config = dict(
    gain_aug_db=10,
    noise_aug=0.002,
    win_length=512,
    norm='rmsnorm',
    mlp_ratio=4,
    head_dim=32,
    qk_norm=False,
    experts_per_token=2,
    width=160,
    mixing='cutmix',
    batch_size=512,
)
Rows from expert 13 of block 3, named by matrix and row number. Rows with one number belong to one neuron. Each number is 128 + 32 x the weight over its row's rms, rounded and kept within 0 to 255. All counts start at 0. Numbers have three digits each. After the name is the row's rms in percent of the matrix's.
# up: expert up (model.blocks.3.mlp.up, 16x80x160), inputs 0-159
# down: expert down (model.blocks.3.mlp.down, 16x160x80, transposed), outputs 0-159
up.29 089:117150135090076134160150120115151158142157155188089122071135112154073172072123180130114197116136075107113102150114081091139118141138169104147122092140103115122126131115115129158180171073153061198145160086035127096144132063164138132109129111093100079155110174121125132176151143163139160178128120099098186158103164115134101122178119168121134152158067104130097127079117086104184112079128170140148141145159083133120141086103111102100141147127107129081082121093099162142159128151190206
up.30 079:114173119147134081118182131195174097189135179153084109078063171091140143140112097153140098144088134105117089147126070101161133168150129094089111117112147109118167150184125118161200136131106147102142157145157107089153090118128166146146182109096134092140126157108173131158163165111113125092110142196113152098077171121120109083131141126124047111122131094185097135155100144100121063093124094131128131030146134134137122078173078096133120118169110106132140099047087111091191135167140102
up.31 081:128146131126107102122144140133156096168102132143080131109074170098154094145145148136126187183151124086108092183148099126144178107154125094136135141084160164145107155143114145129135125150090106098109177162134118099151111065063141128207170190146118142152111133142152101173168117133161117060099140182154192106120137137146118050142091120076088112153121049154130113180133158095159071153180070127151146089087131146123136099141165091097100103178065121134132091076097153075195146087135107
up.32 084:074139142124096106135120117195149114133098156161108105128106108099104171126156172160093195160157204096101109062143116165126080176155152127087098097098140136113115118112151099139174130113096136079188147149101067102150086122119144153127148144124045110113026140117199164116119151158110128127115134148160122071089159157095129101190144087122140094132055102155088144157145147107160092132077147129153091109173089147132138145147118117102177118179131139045164130088144120068142153115135097
up.33 079:117098143126095073092195143131101116184173168130093097103099099138175153080153126152054122176120151116154118098088091134150118195104140137149151157114106180084168130101131132114146139094088089090154103134115108104127159109163078151091135112084107053143101169078178168129134167136129109103156065111124121122073137121124176109128152102142119098151123081135146177125131101118196119085121170157173051147111110117116199113167108087085140140161117081110101092084104169150167073128179179
up.34 083:117146107206145061105157149119153103217119134128076094096092134125101148129111129150122140204116148105111088128148117177177161162144117102098090117076133131139159145073117105149119192156041105093131103173090047031121103102116173166117149158135127120164112140096081113107147183117076095143104136136097158104115146121121109096172196127142071114128111044142138096155124077113128106075150130126133133136166090137093138119183122129162097134136095162105157127124113087092149156125157148
up.35 150:041101165096142124173139123144152079116089126135155178100104118158093148111158115132128094101140170160136164136148087138154165157157212152073085103124078166094124165166097207174131135106148108124131092111145117091183044109207137162113081128107129141153170093118108180122109130110090142114138098129120108120154187170056185110146124170106151140100141163131077121104102115148165127098140147177098097153113099119149149138093067170083126097144151099125077061111074118127131114097115152
up.36 089:099139069095090131052120119145091093129166113109126133131097097168155162153146115141117138178174093055125102078121184138159092097174192164139159152170095130135097082125144128114111095101085121138135145165101150114117116145118099114104165121153149105111105141111173142194110136135138114146113106160173129142083136131123177097136175079149164132126097156048139173102146152137172142149085154146107015128102076105164180135177154166129106130204151150125106149154094214100170151102151152
up.37 086:144152122139077118128136144148166097112131160144111058114102111056172113136066111089153088077167127078171097092150162154166091129122141149051129119112130178096117104167144150145187103112067120075099115188086052079175078138115153126105134163157115140119081140168133145105103099215150088077146124139119157078072119104120147139129133125122098080137122086152115100135125138170098115102096168138141101132167099076109178157210137129114156182168129140118113092058134140103126114102122118
up.38 118:147204162119099105152130199076129125109120097135095162103133126104076181138174162174160157125150110122082083090133122177119108100122153116165153121129166162126124196091211100090116185147126103095102116105149127131140118152129081122163108118134087087179145131154079072191214182198113152118133103132099136102112176093103125120116127127111146157127122092105095072116120091142126138055105124144082160080110179161087142158126110139108101096094148100117137156142100148154135229148141110
up.39 099:113059088118083101133225092121167052158144111105083136065091102137115115115150136145136187148186125110112120140107115120190145186186175102146100106085084109141156125127105138151154161122131066120160138142094132096129093094130157111123171147091136121099133121130148103151091129132148144114109120142102138126151138117132123085146101135089133119206096073095127180112113131119183074093103167070125152126167101081163159057182067136132114098125106177140110070097076167149158124174182164
up.40 093:114114096170060095136154164123087150192087162116148132095135141111111083156181179142087150138146150129135085150164202093165110172122135188107149112128168162088140188131172151138161111147167127110155105121118138114181145077126140170107151136105069086113059159132172118130099130201136132152085181153180095116141131143092116106199168082136107096170122028130161189137139126106147159134121140119129090093156114099096114103172141146072102151165143146109160128150103147082129192103151117
up.41 093:118187085199123115096165097131153141197092142164135147051123093166068170176127157152078138115182160175080073139166094146190141139148104127112076132133139106166160162085162161145170141129150101107140161143102122127141125081157134093109135154114083118171071123172089115188194170091120115121131116148122168084118122133141104158192127126162084108110106128191100123097093065106165147110141098168098151152063109123081142145159113146166112121094151077107083103094127122153166165144131142
up.42 095:122108131156102035130125141091122087146173167128102100134102146100163146137113088114102115177169136108150110105092150086145090131126184138140099165127097142043118142162196123124150140132115092131160096117045118115134126138143089122124147152114120071116037148129187137135126130163131138099083135150172110116128137128097148140145142102123136102183109110105152147077160099128193084140069203166130093143155103114119185150171123128096122118165144144146107157176068189138211121080189188
up.43 107:147096105155111124112104111111097121120149124144052094127088112171172150130137117112132140111132104093101109072079166121125098134140180155158183150161092150140120107099139082117069107110096178114145107132107129120119137153108064115101138122107160078085084099108165174162144087150153139138126102148127093179071160092100149123137123058143124161180145107073163167107131143131189108119056134110098043152143116129162171105173093115070081157163134134101066160176100181143167085073204115
up.44 084:122079162125062041142191159138182095105116132174130072102097112083105112141146117122130143096106118072121099138152173131116070123151160112117083109121169144125143141108153122124188142149133136113168106116119101124176174098126104177170139142028085052136104142156164134153098158187090112063130130122198156077099176165136142126157141088124096143189141073153106124153156116142126143119090156124139063136150089130132188124149105154106138138178103109104167070120093176110142142087151146
up.45 090:077105147158114113097146123183110074117091155127100080106136070078117113131084119146113094089135100134118098094145157125121098173156147151122104063107106181099179150100136157150163091122104152118136132205128132115175126140133089128113179092112113149123142162110138110164133162171102140141116075180143142051086166160123136078173128051147099052140056092172103076122132157113163081119095139146100093117140086154110114134106116084114131094159134123093109080127057146058157156122158199
up.46 087:087151174150090070123169155138128102138098181145150117066126076141076166145112168126123105094106144078140141087178120120129119165160154100097078097107167118134173108112151120120180175113120106122113105189156059076140111129120151169137136171120074036131169167122181105113109183139116094078078131155152160113116141166112088119180149121123097124127073068096113073121147096057148083098139104169183091126112084095128133158091168115115164138143125150124113116135108152075164178104158170
up.47 083:060117114171126113067139180137090122158110161130098062097096119110144076174136119140098135148127178146143088108212128099165130212140153142114157139104129131053151121136105119193155110133132139134155147105146108065150051142191105158148124205136131120139156169146185139143108136116108114082127145161121146103113138163088104137152165055138105098167124111103156092093141109137180111111059126177152052069096098132090153128147143107130126147152111104109143073113096169089179143108125094
up.48 125:070120075119062139165161117089201080158154119145084147079098118154126179081173186136123205174157104147095135139096093121159100141176137122116089095126083099123155117143128145180116181116170069118153145125069131141142115072178174134125149118132159120120137127105140171157096171091138192139093096148131123136112170122129164104156095135095142147141125107141090105098145086120176070067162161136092157150144119124139109098124089175122112095130119136148109095047103192140126169152185192
up.49 091:128152139147077078130164146138121138172115139137136112087104125122070162172100152134083186104118102105084130161142087146134107133126137105078144090129101152131169117126125132131161140086129131080166150155125091091143170060132168114143120155051060068157095161159144169171137136200161132117122137144161148126106162151154102186180123100166075140177082076148162104112098093102196115090118096109206130150178121098084163119090158118076174133120144106050125107103080129091142131137159185
up.50 104:137135152155147142123120159096102099144107118147160134144130141122100121160177139092185113127119122109140105034154169156156164106080155190144149166108095125104125212099106170160153099092140160105093120140100160139151112083108146182113116188158118150095093114135089139137102126118107172146109084140085061133136130135077188112116217129091140113127136131133119131088167161188106141111132125176084118163152096088151173167234105176106144176155092145161108086152134198136177181120109122
up.51 109:126151148108139138125132127133091071131169126124138137143132151130109074143169172132092137122094122140159097125102085112159161137092144227148185142143098102075143200143111167155125149061154187128158108093097114125099117046118117135126088158136179131113125134202097112138098125076138157120071091141125099126129188163081125128136234129092131083157139163152120097069156138164120125066126126162105148161136113063131095153181082161103127133128089129117151122150191172147126168053139136
up.52 087:092147146149036067136150149188145127145107133164146047108120154124090120125140117153132195152170108133106118111140128106142125174108183131104142103110154112100139161079123129174123135140091088087120184111141077108144120073151131107147183176087075088173101150171164139135132142148074138060152166164154173126085147172137049158115166077110096138152075077173113100132119123125152107101077095111116122112154122161133174124149156099089181125144091110061126117109118158124140127077203152
up.53 103:132127111133160097197105161095119200106118074120103182163114183085144118118083135160192174150083159126087110169095161142109166140115090071154130145132134118119111175140099073091107110137063114137102132147111117143122170129099137103216137095134143142168146148134210119127140121092182149054135175125138150125143083073165075105088088152096082137226166112119153115159178152143097141125158057108111126094101094155117114123106171120156149130107105117148151138168111169151137117114090091
up.54 103:150119178095154159139137178115145126134136139151098141134122123120106154130189176154166135177115144113139112118184115121125110143153135125170144110147129134144129172110163079128091194156076106116130052136157126126122131118081116130255125132132088121163164089198107096132146188200123153065105145143163148121159145121111130091140169139132143141220183139071109095126159154132123137073160117130140127068122168171106124113124208167148163063121142082106128155131100166152132147100122065
up.55 098:122107168127148084105141125121193118110089144144091131161065134085146133183130120177102086176181195084134143088145041139097123151169151153090099090098138138118132129139171130096157129115103071063123150119062070078139044111088175181141144117073130117137092109126170082151112186164119136096111158176145127106127130122133175120135096146131099105115129112172144126163090146098161116139088149129135109111192142069094165091119112087120140139166141162119133123068085111052166160134101134
up.56 078:103170146126104090097184148141127112137094168183088100104146129079101112117133094125143130114159135123094093114180100151166135170168161123132160120063137143112181157114181115142150104164102126111145165206057053044176140110109163135167116122117118122157129166124114106129204168181122116134137103195133119106154070136106143083151151070130123075132154092193152099101142109063132133125103153115188089081158093090099135183150175103128162143144108100095152108116118164096126099166142081
up.57 078:111130142138102079122180105154184138149052131142094094124111170178132106130103102174167180136141122103048151125154138134109139165175146107092115072088145133115145181148130130132142109122066123101099110151057098154166109104094113163209199123112137115089116129100212125143149131116083115119127199167115146104075106107151085113140147086169104072151119091127147076137102134075132118072112112127139093073078073124114150124143130075156219100143095123115139122125095152098117092131086123
up.58 113:139148147123161160161114101134100166111094104087118161158175124122174076136080123118183141138086132095137130211114157124095206104112089095158154139124141140142113136146103095107079094161066151151097117136107154143099170124138165149209122096117163177144093120120190096107112133082187083090168202105130159133148062096118077114076066111121137147168138133128184138165121141111096114161132083099101125122121110157148081092107161130167144135129098152087138167121156129123074070168072061
up.59 126:170148117094168154150105123137119181079085090096129144155138159124149083158102138128147128120103143136120158171086186116073201129114110077143143186149111103159080144137084076107113082176106137147090154115134124156121155151110130117189146119136129155081149123106184095118099098083198105139183202089091175134157050100146090117116095140107128156176132146116156136181119168129104143162189080076133152123099136164129081112097180110157110142124070151119177175129132126116084087146061088
up.60 085:107068153141089064128123104101141086146082149186117124091088097108150138145125148151151105173165160115123088080154147166129165228173145118133165103097116152108132151178119128151170088147107086102124086153153130048198054110111169132076092131086153116172106135127152096166090172122165177129100118173143065091124106154076149072158117080120118084130109089152156084109106115121177092075109111142120112111167124109088137137138135083113148154172087116163137069100107099108130130134174128
up.61 113:156073174153123120111121192140155128158117179116102034120126125101152089161081103148066116121125116179118128069140135119145102120147115137143095086104109185118136120108179100140164181146122062125153137184203104108131130146109088134109171110112119087132142145120104078091108142196067124070134071126155127133088133157115125133124077112115123094098149147106120078166085142165177138122042184138136118109162175075081139084150150098081126094134134089107143113125112153079175138191127175
up.62 076:133161113155095053118201095186114114162103175173127093084083131090127117142134089159090114155169094112106104113149091126137131148190132116100098102119129150111162114107133138115172131106105137105107130153127082072157082142135146111133158144074075124131070125134120138143153119133131184176139114119107125093090116136156128106162127100113082115135061031117143102115092163075140100118145183183198100063132083154136128137100048135068097109143126090092106081060098124071180130124117157
up.63 087:137173148148069078128191186124138102157115127160114038109117141104106148092136126176109176109141107086103101128147115075133120121129142107087149096136150122140183185129083135163159153144133118102167158159096082120149147063108135122151145166067089109117099168172095097159179135148152129149147169117161176162080137143117077147180113113097118157163099100134143124109153071084142197116094092158230117138157129105090169123170128067132178115129083113100114137156091147115170088087169159
up.64 135:088129134123076136159151085101128060144176114150100115074124098139114182111158134120166139100170100159109138122133073140172131183149190167101128077109104104110151126165127170194128137109154101144132125112084127117163057054183180125117124126130172141110161152113098147100092108088152164124085097129101112127112166110082186112093129120118162153124147126167052104103151094139135068042152124128093145133198078068146110121145100132106130098116128150129065060099113183138104176104137162
up.65 106:111120141137069135144111136113091102136161134122117120132133093156133145146170119096144182145113104105149098095095114130171106171103159144127148161131061141080127139130177198135129102102145113148140110108074164144125097072138140159112109151146155104096097142133107149159100103128091175172061056083117076164109193124048145089144181075132141138171135160122136138069134112172080126104073181138105062166178075094145152131156124165094103141186144134138102058143123207177174150111167132
up.66 110:157134132113113148133139173113163114154066107116107120100097204119125156151167173175157226141149099073083100102151106113135151167126159129194112092117161109094165200154166109115122154108102110106143106113138074115111123118111125176151151161149120053145137167133090082144169147176134155045080118120147164096123187114086127060098155134132119102177178109100111079137139112165144117079141129131100147087099157154089133057155116151137105052139113104107129124103053159144131145131169114
up.67 125:107147154146112147119120105110108090135145135158176102097143138113106143131178133081126140118120080113162099094148092139166068117089179172128149166133100117108148149098144217191148109087176133155129094103112126144163111070180150161106108171112171122112126135160092178150107089107080123139074080135135082162122209161070135151133157107117150090165144117155161103060164086142097121049090135179127117154181112050154121174157149139109165137138155157153106085151147186155135176117174171
up.68 099:159117137095151102144140097159101142101090106138150142170131151146148102093087091133189092121112178123167173185110165114116178114104109134138140189136085141137119151206105114129095102162102143127072123120152156108098137151168117085154111110108155168175150130139175128103125138066182079113133179110170177140144107115122091111109058096103168170179132156121172143194130163123092145192190100118111139113064069183124117131122229156126103137093127115149152164139113113123132094104079053
up.69 081:100127111134088111141178118147160123160053134081118095087090137105135139140169156180076187086148127056111081118200155101115115181124112134082142139100129184082143130150108151150151128144095114121136109130100125109164151090138125113180151129076075099138128161181146104154091152201111147085126134117181129146120148207117147147165133040175061063154110100135135118131115152108172094129108143143144150117200065078119157127133135114059104144156136120133136125117063127087152139129161082
up.70 126:130167167117147120169112191101153083105124104116106139122127168090098167159191162199146174145130162117122119097161149141111154118138138136145153071135136095103114146115159086117102156096064108093105090114142109153101124141146056151168146137130090086122122133159128077139209106237147169062137155108131097124133179115110126130118144140116125161181153126082109071145148112175143124101112142131094130030120132156078138102143124156083132046091134108082162137132081190157131171104155092
down.29 100:111135120131090087116190141135099160184108108117109142087040139172140187122161151112126134127107176120116165112125120087122106138086115197115119150131134125146214173110082126153136138131168053069160099109137158096137097103157149139162128111106111060222146188153145125116075178100128125175147085088131077113171155139125102114169148137168114157100170072142180164121153134117171137126171170161111097150143111107114173122121154190105084081130104104114117150166128156086099120072162125
down.30 076:151110138084118100184105106112122134108166137101173100173125099073143116103129108087083156130141148101060149147140134152100170107109129133085102157099091075189098195116123107112152171161082142110108144122129117125135187145144087111188108142143199204148101118104146111121103116150122102144159167137127076146117055109169120074128154199109107128146128132232141138065128124144102115094108096023107170108129103138112074100143149099078116137094116156133165135126087121189110134127176125
down.31 083:142167157133074151125109096130186089084129061080146169091119123041141127073111096143142120132063067123100064075112134099112135048112139139174145117135063131176078115104110113100127127147173172181105110117171154152162174173157115111138096144158148152123083089095157151121130162132140129162145125123128089135154116094150106125116158126079143194134145172100117140088083129095085171110158125114120146111091136125075109137099106096105114062040137143119130192122132148124079111134060103
down.32 087:093123129097063109129171127182149154126174147116155089106156100138148098158137074132157149183139117098163137158106152201174119128101099127150139133083175142046078119137202149143113107119124151110134138126085090143142196146066108138108172107130134120132155128111069108112109082227143109090130103154127132098176116167141130134101076130077092069155121095147081134113120099148147063066084103170136125168168092134132110094147148081102163193192170105141157136134132126152140155161099084
down.33 083:198089165099135112055123145180199076077157168123099076108174164121116108109087125163134152142146101120157132136158101115070117106107107141148170158137106112163110102076125092089167087141127176136131137125138112119136092158098112138190154187148125131076154117143125016090154112170164119124179150168112096113177121131144115163147178096106082102153118167124124129131155122152133176174128094175134090063118129139080121186189140044143134179088130096103116150112130148141102153132103104
down.34 068:125119177114116148094165115108151126099087131174096127125149132154102112122151147122144060136110131092106173093166133095154128139151073156155128114162137132085126114078130089076153151112134133073142116137057067104114151155141117127165146126115114117127104087138096052174119112108185185088110026168081121112185149158135184152123132142116134111103105167161070161207156161096147090110142131145136044084151123165170145148167077144150185092168126151172133107062098107092145160118139158
down.35 144:084133157144128113151149159066115123138126117183192192117118148140099167130171110114142086162167202152111152104103117130154111094122150168136115116132063158137126132153082164123092103125142108081174066076137146089108043089125138142081072122136146131143197123104111151092117182108151125153106123094110119118179143141077167094141171126118115159075204149089055127110123114118129125106167126150125126217120120125179108095113134168153077162169100084168101105106154138073095154093158162
down.36 089:113115166101103143117094090122165154101117117164088056154152151145131175151130086137073156118180144104163070118138124106143088187100120150100159158092173162119145152142175060102202145124066111156113108108129094199106176187098099125114088111184141130107160109143140132097096112129092157079100131111152149118131124083073171165188128123146137089126115103152106134108149133128134137167066157114104046172197177070130117112107136120115130205154176097124112123171102169161170150102138137
down.37 090:140122140222052155104117133132052101123146084111152116136126148109142184126118114158062128144087111140165113152143171103082066129144192146173102157146109150152140184116106189019097096099107120115145118135180088232131153128149092082116112169138155090155142124159122172121109175072165148117133114090094149123109123153157123154113153124110098149176148093175082093161106130099076143137174119105143142084118162133082103163154111131116103129145104115110121119175154124178109122111174157
down.38 125:190128082136166112111129124156123174131138107115139123180182092164173093076088151096098124085049112142136144178110137136079133102121082143138082177192140099154092110098109080131156092122105107169136148156141178170087195150103140061160116076103182130090095120110130143126111110114103097190180167091155121138134114123184115136103087114166111133141104114102196128150111164125157151144098162138124084143165122161124120123070166088085122169136181196173152146145143054182117132160124129
down.39 113:129179171107090117094152093104102109141090150150183187072087129148087136101186121143187098176106135136127114093141101107144171117123120173147192154137114114158101150131084136138063161194147117069167090089117150038134106098126126162105114156141103081192171124141115073094139207063152088139071139122081100125152127117070182081123137177142119138109179143107089158113139137100108148108165100144121145190127117126124133127067163169126087077145136082122120132123154134118149127092159142
down.40 087:137140166096111131083122130094142131089159185113112088073147049207142099110182097132097081112132161129151156131139111112187095175227132105075165101102150132135101157146155180179124119098158100075101137137101120110139169152157153163128141153136118107125142178098128137155144069171119189129149090193162101145130131095099151169160134079142132101079106073153098167128106118160186115118107159093121099160107078086154138134157079098149131129162188128167094157091101176117168094150122163
down.41 088:175054155091145124092129114170113092114135145101103087136109104164139073121143172110141113112059135151169133151131131070101128164139121169134195139151156115145113081108173096098095072151074128111079197118099145127105157126132092049172174122122135165108092137183140083141111126147076101081146126107161091136161117163148148076144159187088131138156139081121132086181126181146124106138080202070135130108170081081106134172121152130153171133122178138141175123095113137124115145185149072
down.42 094:120151113122196084074126173090123145159172191108062081120155118117159068168155114051100179145113113106106127096184187116104099129138055137125136156114122152109118157115150096091182095083083149108132104165124102123122147153086145138130143108118163140101115128185124090111140088160131164109098066183141134126120108075125079129143091116164119065141093068137141149121168148194160119123120190153112098080155128144127158134141146115122109147189194141193104089185142111138095096074143108
down.43 113:117132123138150081038117138181063101142149159129117077139142100108119140207181102058075084116166115141111155126162138148147121134134119114116156175176104153095103118119125160126188136081109139136154107153116087109099135164114121126143117085125088093130129171196167127077129120161079123135142128150150145150128108112153119167155145113169106105140119076108179174134199110130154129117085147177146085175209115115107179160146085116095141167155220142157121078110154135189188118166170127
down.44 085:145149144119105103097126081175172156143120180131101127088121093166166163142099160144099166136155110138132140184123105138135072137122080191117146122138165145086121160139188096100109118114184061160075166113098068097154143125133072138148183077092064103190116123150140170143108141146148092085129124139113152090085102132163131138120112118091095174148107074136161194147153131084147076130059170108184111183084114123136108088127163134095211111127110137137079127172112113143125124085168067
down.45 084:132118081161103150078132088105162140141134120080125062113139136197126099140158119100136171118191126086144145109106110093112068193132171115122158128116178112124145094180096082153170174146103109154153184161149157173076124084136124128197091121153050053118145129123134124109169128214113152122106126119128130112136144091110092158157123143157133135162126112137122161166180090165169122122101148155133079136144143114170187119177159119127085183182203162150194113157120162144126074128124102
down.46 081:156122172092137094106141103166127148174126129173092092195111158125173110166137097097117119143142099128123103182083142127068138109076099177165088107110159141111170125116143102099135088075112171143159134166114122128143195159023130131093162128103167096113083166159109119160133106098135126104203099077122099116175146129148066103137131111136041164166097181108160188091126116104134137144101147138101152135144134105078187136137207068124196177143130133099104125138147117102110128101164136
down.47 077:129098096095106140133140107116105186166123155110094118099148095126131154153133153047135097118117122137123151163120104098097115148152067071121143162112125127174078080101135140115123129100153096138130156165152084170126105115058150111173136133126097047055208148125157160142088109087128121111138082141129101170123128115147142134153125190140146071166078140168150079138159131101189117096060090088091126158159098095097149205117070099145170189122211144108203151124137139135116142141126132
down.48 118:123129136117085110103154150084082126175120119122170139069085134150046173104144118090141072153146164139114183103174102107152154133093141181156089114152127163073174140163152170135105084118164049052162116104149135075133060121142076138072099084132126117204177130119112130091123135123113139174084144117132112077112109155097180086143151190146125176094152092112100129075137130137138150074154148177119115170190121117138155094099120184122111129151143117164084099099124141090146109100162132
down.49 087:173124153117103099121161193085089163188128133175121109093109092163141125097112171110095159145124164131143081152142116153134124092157106149128076115155144117121153102119132110087137135113163067124154102093133172106073159081136102073150171070059101098133113141152189188124148149086118105128123091070136133140123102146145155139178200131221078085142105071096172147110144127120152097127131153080178111175182087080115153105123182131088086130094149126169129105137069164128138119116193102
down.50 106:093126108121129107080138127155114143116103175150153083101167100091152091190159124070110098074150162124126138074142156130176019166114135147102118119114133169069172089143178162099183166103114174150157164164124129108103121109148116151120193135122077082180131100130109146154126136154057148119110079166150135114145134187169124148158128085179143084083139116117112081172119127153119102132118150151132117180197111068168182122179107122122091179169147164099128099179132127116167117150168142
down.51 111:117157110099146065075104178204122154148128178142138068098104099097142088195137115119082095133159100157147162114158152168171065134175126164110144093079143178108134122162125173166134124146154111147120162162116116151099121121091096165125114141131125130110109147142157124127107116190133097092143108106157130131161144152093127143119131112169128093065125080123103148106076128138098125128046150171129130173218159028171138163154146122121176162185154180129102095180152129094115081156155073
down.52 077:112085164104139116145160125130129168180159137174091073072070106159145216100136136094118147143120159103196111161091105137134139155102108142135164135154140105133155064171147119133153167133130088077112180168108125095117135138123133127142113081096139086141103057092139110092117166164137180140158166077173146098155083092140086079161105162134113123163079090102206137141133113124171085136154114085131078087136149131105155178091160114182134116153111118115114084144102126130076066112222097
down.53 111:164175146140168175131130195037137094127157040068105186159141119117148122109159119144135132123053127125190164167126109134027155098120124128142172161137111076161099110122078127068131106104153131163138124133105133165110153104116134127154122144124142154120078108133089130153104091093114120109139152157093150148144154069166102110110113133081167152192139167117129135125062169132100144102149113102152213114089159190151098124132143111114112092116128131122145226129125146160120193142106096
down.54 102:085131125141159152176077150102145114105159089089200130151176179104144092086084164153096145121077102115131106158147114098030180055122127129087093125127112117186117132171102067159082100190138105190136126155095131163080149120141167132126057094124172131146113146110142146109122089107118101161144152111106106154171155116165119156086104152096168153177133171127190145146082123058117136161134109145120133182123123173095093138034166115099108156092123163126112158153127133162112110134130157
down.55 077:132045115138153126094113078138087172097144194094127092098131179161178092154097126098108097089164140169111135115086103101125092170058122137075092118161097105155158134121131152079136141124074098104072155133149109122180098169131172155126189125119066142042184138108095162062087097202146120078093141162145143131110126141118116164163149142140081169117150090150135138150154109174134106115137185129173116116123087072175135144117116106116077178135141151149156097127091154106088109165135149
down.56 075:167112165139116129136091181139113106072110173166128150166183134155110176082148133107161147156124105157164142176099165152144127082140126048161173104167116103067133111116081095155083115110170187144130044159113139090098177131150075143102143159112102087164061141139153127170121171105173116098132100111158140104163090167132107137105097151057185146092138163109148109113178149115213119162181203139118065139136185166110160141134167125105099155145115121128130135123143136123103105135163093
down.57 087:155116120148168136168073139091170132094118085075128209145190147123189162106071135087143134184128113092154120195118131166058134126155085124151125178150111145178143081056129106131152144174075160133135163072155166117118133169099133138166123133154181172087136094131132085136100165084138144173132149166097142161138177135122108108107141097132134124090124146117162131098141144103068184164181168098099167157064148107109130161124137116158151113100092176117099197186149138149165116086132104
down.58 113:124146143123197131164123141060153110090131052081117206159117135113120131058110081178150077113085136124125184138160161150066165070121100125141209152121120082146124169075062100118115151107153146145133090107090145173138099062065139095144091117141187166133113086104065118155115143072185142121164126110096142131126154093123128136117167102108114185159122176123112114113108132107099136117152076090136200130145122180145126113105160143114125126101074132103116167120111127143091182127123159
down.59 123:168051140130145167167151168088167113105158087086109211181096114096128133086117143130180118144056144126128130101122149128051111098145114158173123179122078102196154154130077110097124082122175167125132117074095182134116138131117118114189077117103118137102106084165096103137127136076118136162155141175099136179158163056140162063103135143086149167116138138145146124126085132114130172111109074127135157158096139156110096159117176153152122098083097131094101212101160135155082155117136141
down.60 082:119120131109125135142098084183150187079160102114116070130140184077098120078127149166153141131139085091163113153096113155110118126102134129178094130143138142143055107122173049086163168111151206136129156140124109157049152182150063092203175147156120125107083113093163127121118068147176136109116137165106144136088124095165129104134063126124155156131122156089190120110128119158149140152083164084174118105204106180109130139156132117143156138131172148165195155086173124129117113100118102
down.61 108:107129137174119181117129077183088170103131123102154077166179123181127054193075130096121081100121105135188124097122143088112075125135123088092053090136115127136150132115198104102142129130116137158109137173157161135121191124164096116147161115121090111115168152176114105131209115193099108115098117141166145085114152135164077103170097145106113095097159120094125176191069128159138116143117146133119118162123184073117146159156146085131155129143200160137160072087149142117114063140125149
down.62 090:129118120142126147134100085176127089129117154106101077143174144119175121112101143098127147101132126107077081126114094135120115202159109131106142138096087092101161094100150149122133106126098119155064143109161056156090168134100073117161128144149147135084107136112163094145115046135059134172109132189140133125129139134136088113107117149178149085161167134222165123149101069164069135045106140129161098067127156149171143161175121076100134197133146188096200142119098144167134150131084141
down.63 084:149097162120084054176164109188135104176106116123077135116139119163143134104156143134098214156128082089183101137087125154184181076101123107135079185168176120134148079123105156141090115176090110143074124126087115117156127114134167087128142133132162090132127173154147132127107169126148173107147150069160153137096084119107149119132158134134076127136100123085138162166177091138214130160152134118066054150167142108056162077147189132070159104135105143102135125119133139148133133080159154
down.64 129:090130173108079150104158152078060111141115148110177156112080153163117142147179139122148067154130167109126136123132136119130173114141111199102119153099099152076091161129127203129094125154186113118207139113131124081156074089117112198084087088127122111144167134143114141105118183050121105141076087145125090123134125175053173111156170173133140141112183094151079125103148123139129084105170126136146129198139111156166153146124120216106133131166113091150048122137121134096117120120140144
down.65 103:059192138109130108104076176185061139196169145173124110115132142108110146130181143085118115129162177112170157068159140119162115143099136173076150127108116157119154135123208144089118108161142080102148068138165095179136074159128071133079101138112117079123184102140109126079117147108053134160042073142167138118130136102111134158106185126139117151093140060153128161108171153130165144121124147147151110199116126112153170133134138197137125141145165147182113112140154158112155115130119127
down.66 098:106096100109180185155097102131120110120108112110118142193182104126132111124063097076125066074065151162101176157147149103046069112108135114092121166153136110135070106151126111156186106164142167185111144153122149158125143095125117104125056079097162148124172100161132098104143115127138150156175152171119106117160146127134087157121119129131155125148123157171120121177082146145111214123133145090123090132101154127154107121045177097081092104114190134151144103152178111168042116125121141
down.67 131:089148135066132118089163157127088126193072193141169089114128132115150122179127072075098078083122114121163178119144123088156113156111149221089071130129126226093173114189165179109148142077151117136100104146102130095148083120181120145132140137134100109142146138147168120086142072168134149131096071116164138090138147189076137133175155087158144130117171091126120145127174114166159110125092171138126095210166140109169156134118136154117139190163148142142116100162120116124156148144135146
down.68 110:137135098161161136135104160056116107100149059130177194107147153129165151090177115132130167149065120140132122159136143120072122079150096093137118133158093113202120134119167108134080131163188146096120121119085158172137155129141129129194086120135145169133094130159120103105120140027141129115199126143100109169131112076110134125083157137117116136123125173114119126140063161112146195151163074112121229125062133156136134108151144136166081106120089122109133220128168149123087159094135149
down.69 084:151103131072082077077150079154111138072172166130133050117099153172070121141127102118139129092126122090114129160133173195199148158157120142103107140130136194118128152154123095118169100088103093187153142107101128153102108184167148109103163131156116079104149158146098135063111100183077158123143115127092104101132098189041096105177113144137126093108120100110084171154140106121110088123101095163118096129135141064132148122186149142139129131091134184161140135160140128141205111068088165
down.70 119:153101139105158116147147083166089139117127099074140086164188096132173144120044084126137120092041107124106158172087119094082097081139098080152135150203104171141112105145099120128114146169145143206067128128125153134102170134112126053119085059083153125119141078130121138107112068148137133124170083110083097114167126156170126143068081142171119109132116150166179139138111114103129178144091140105121110151118095124124117138060148081130168171157171130158127127199132088142122098159085125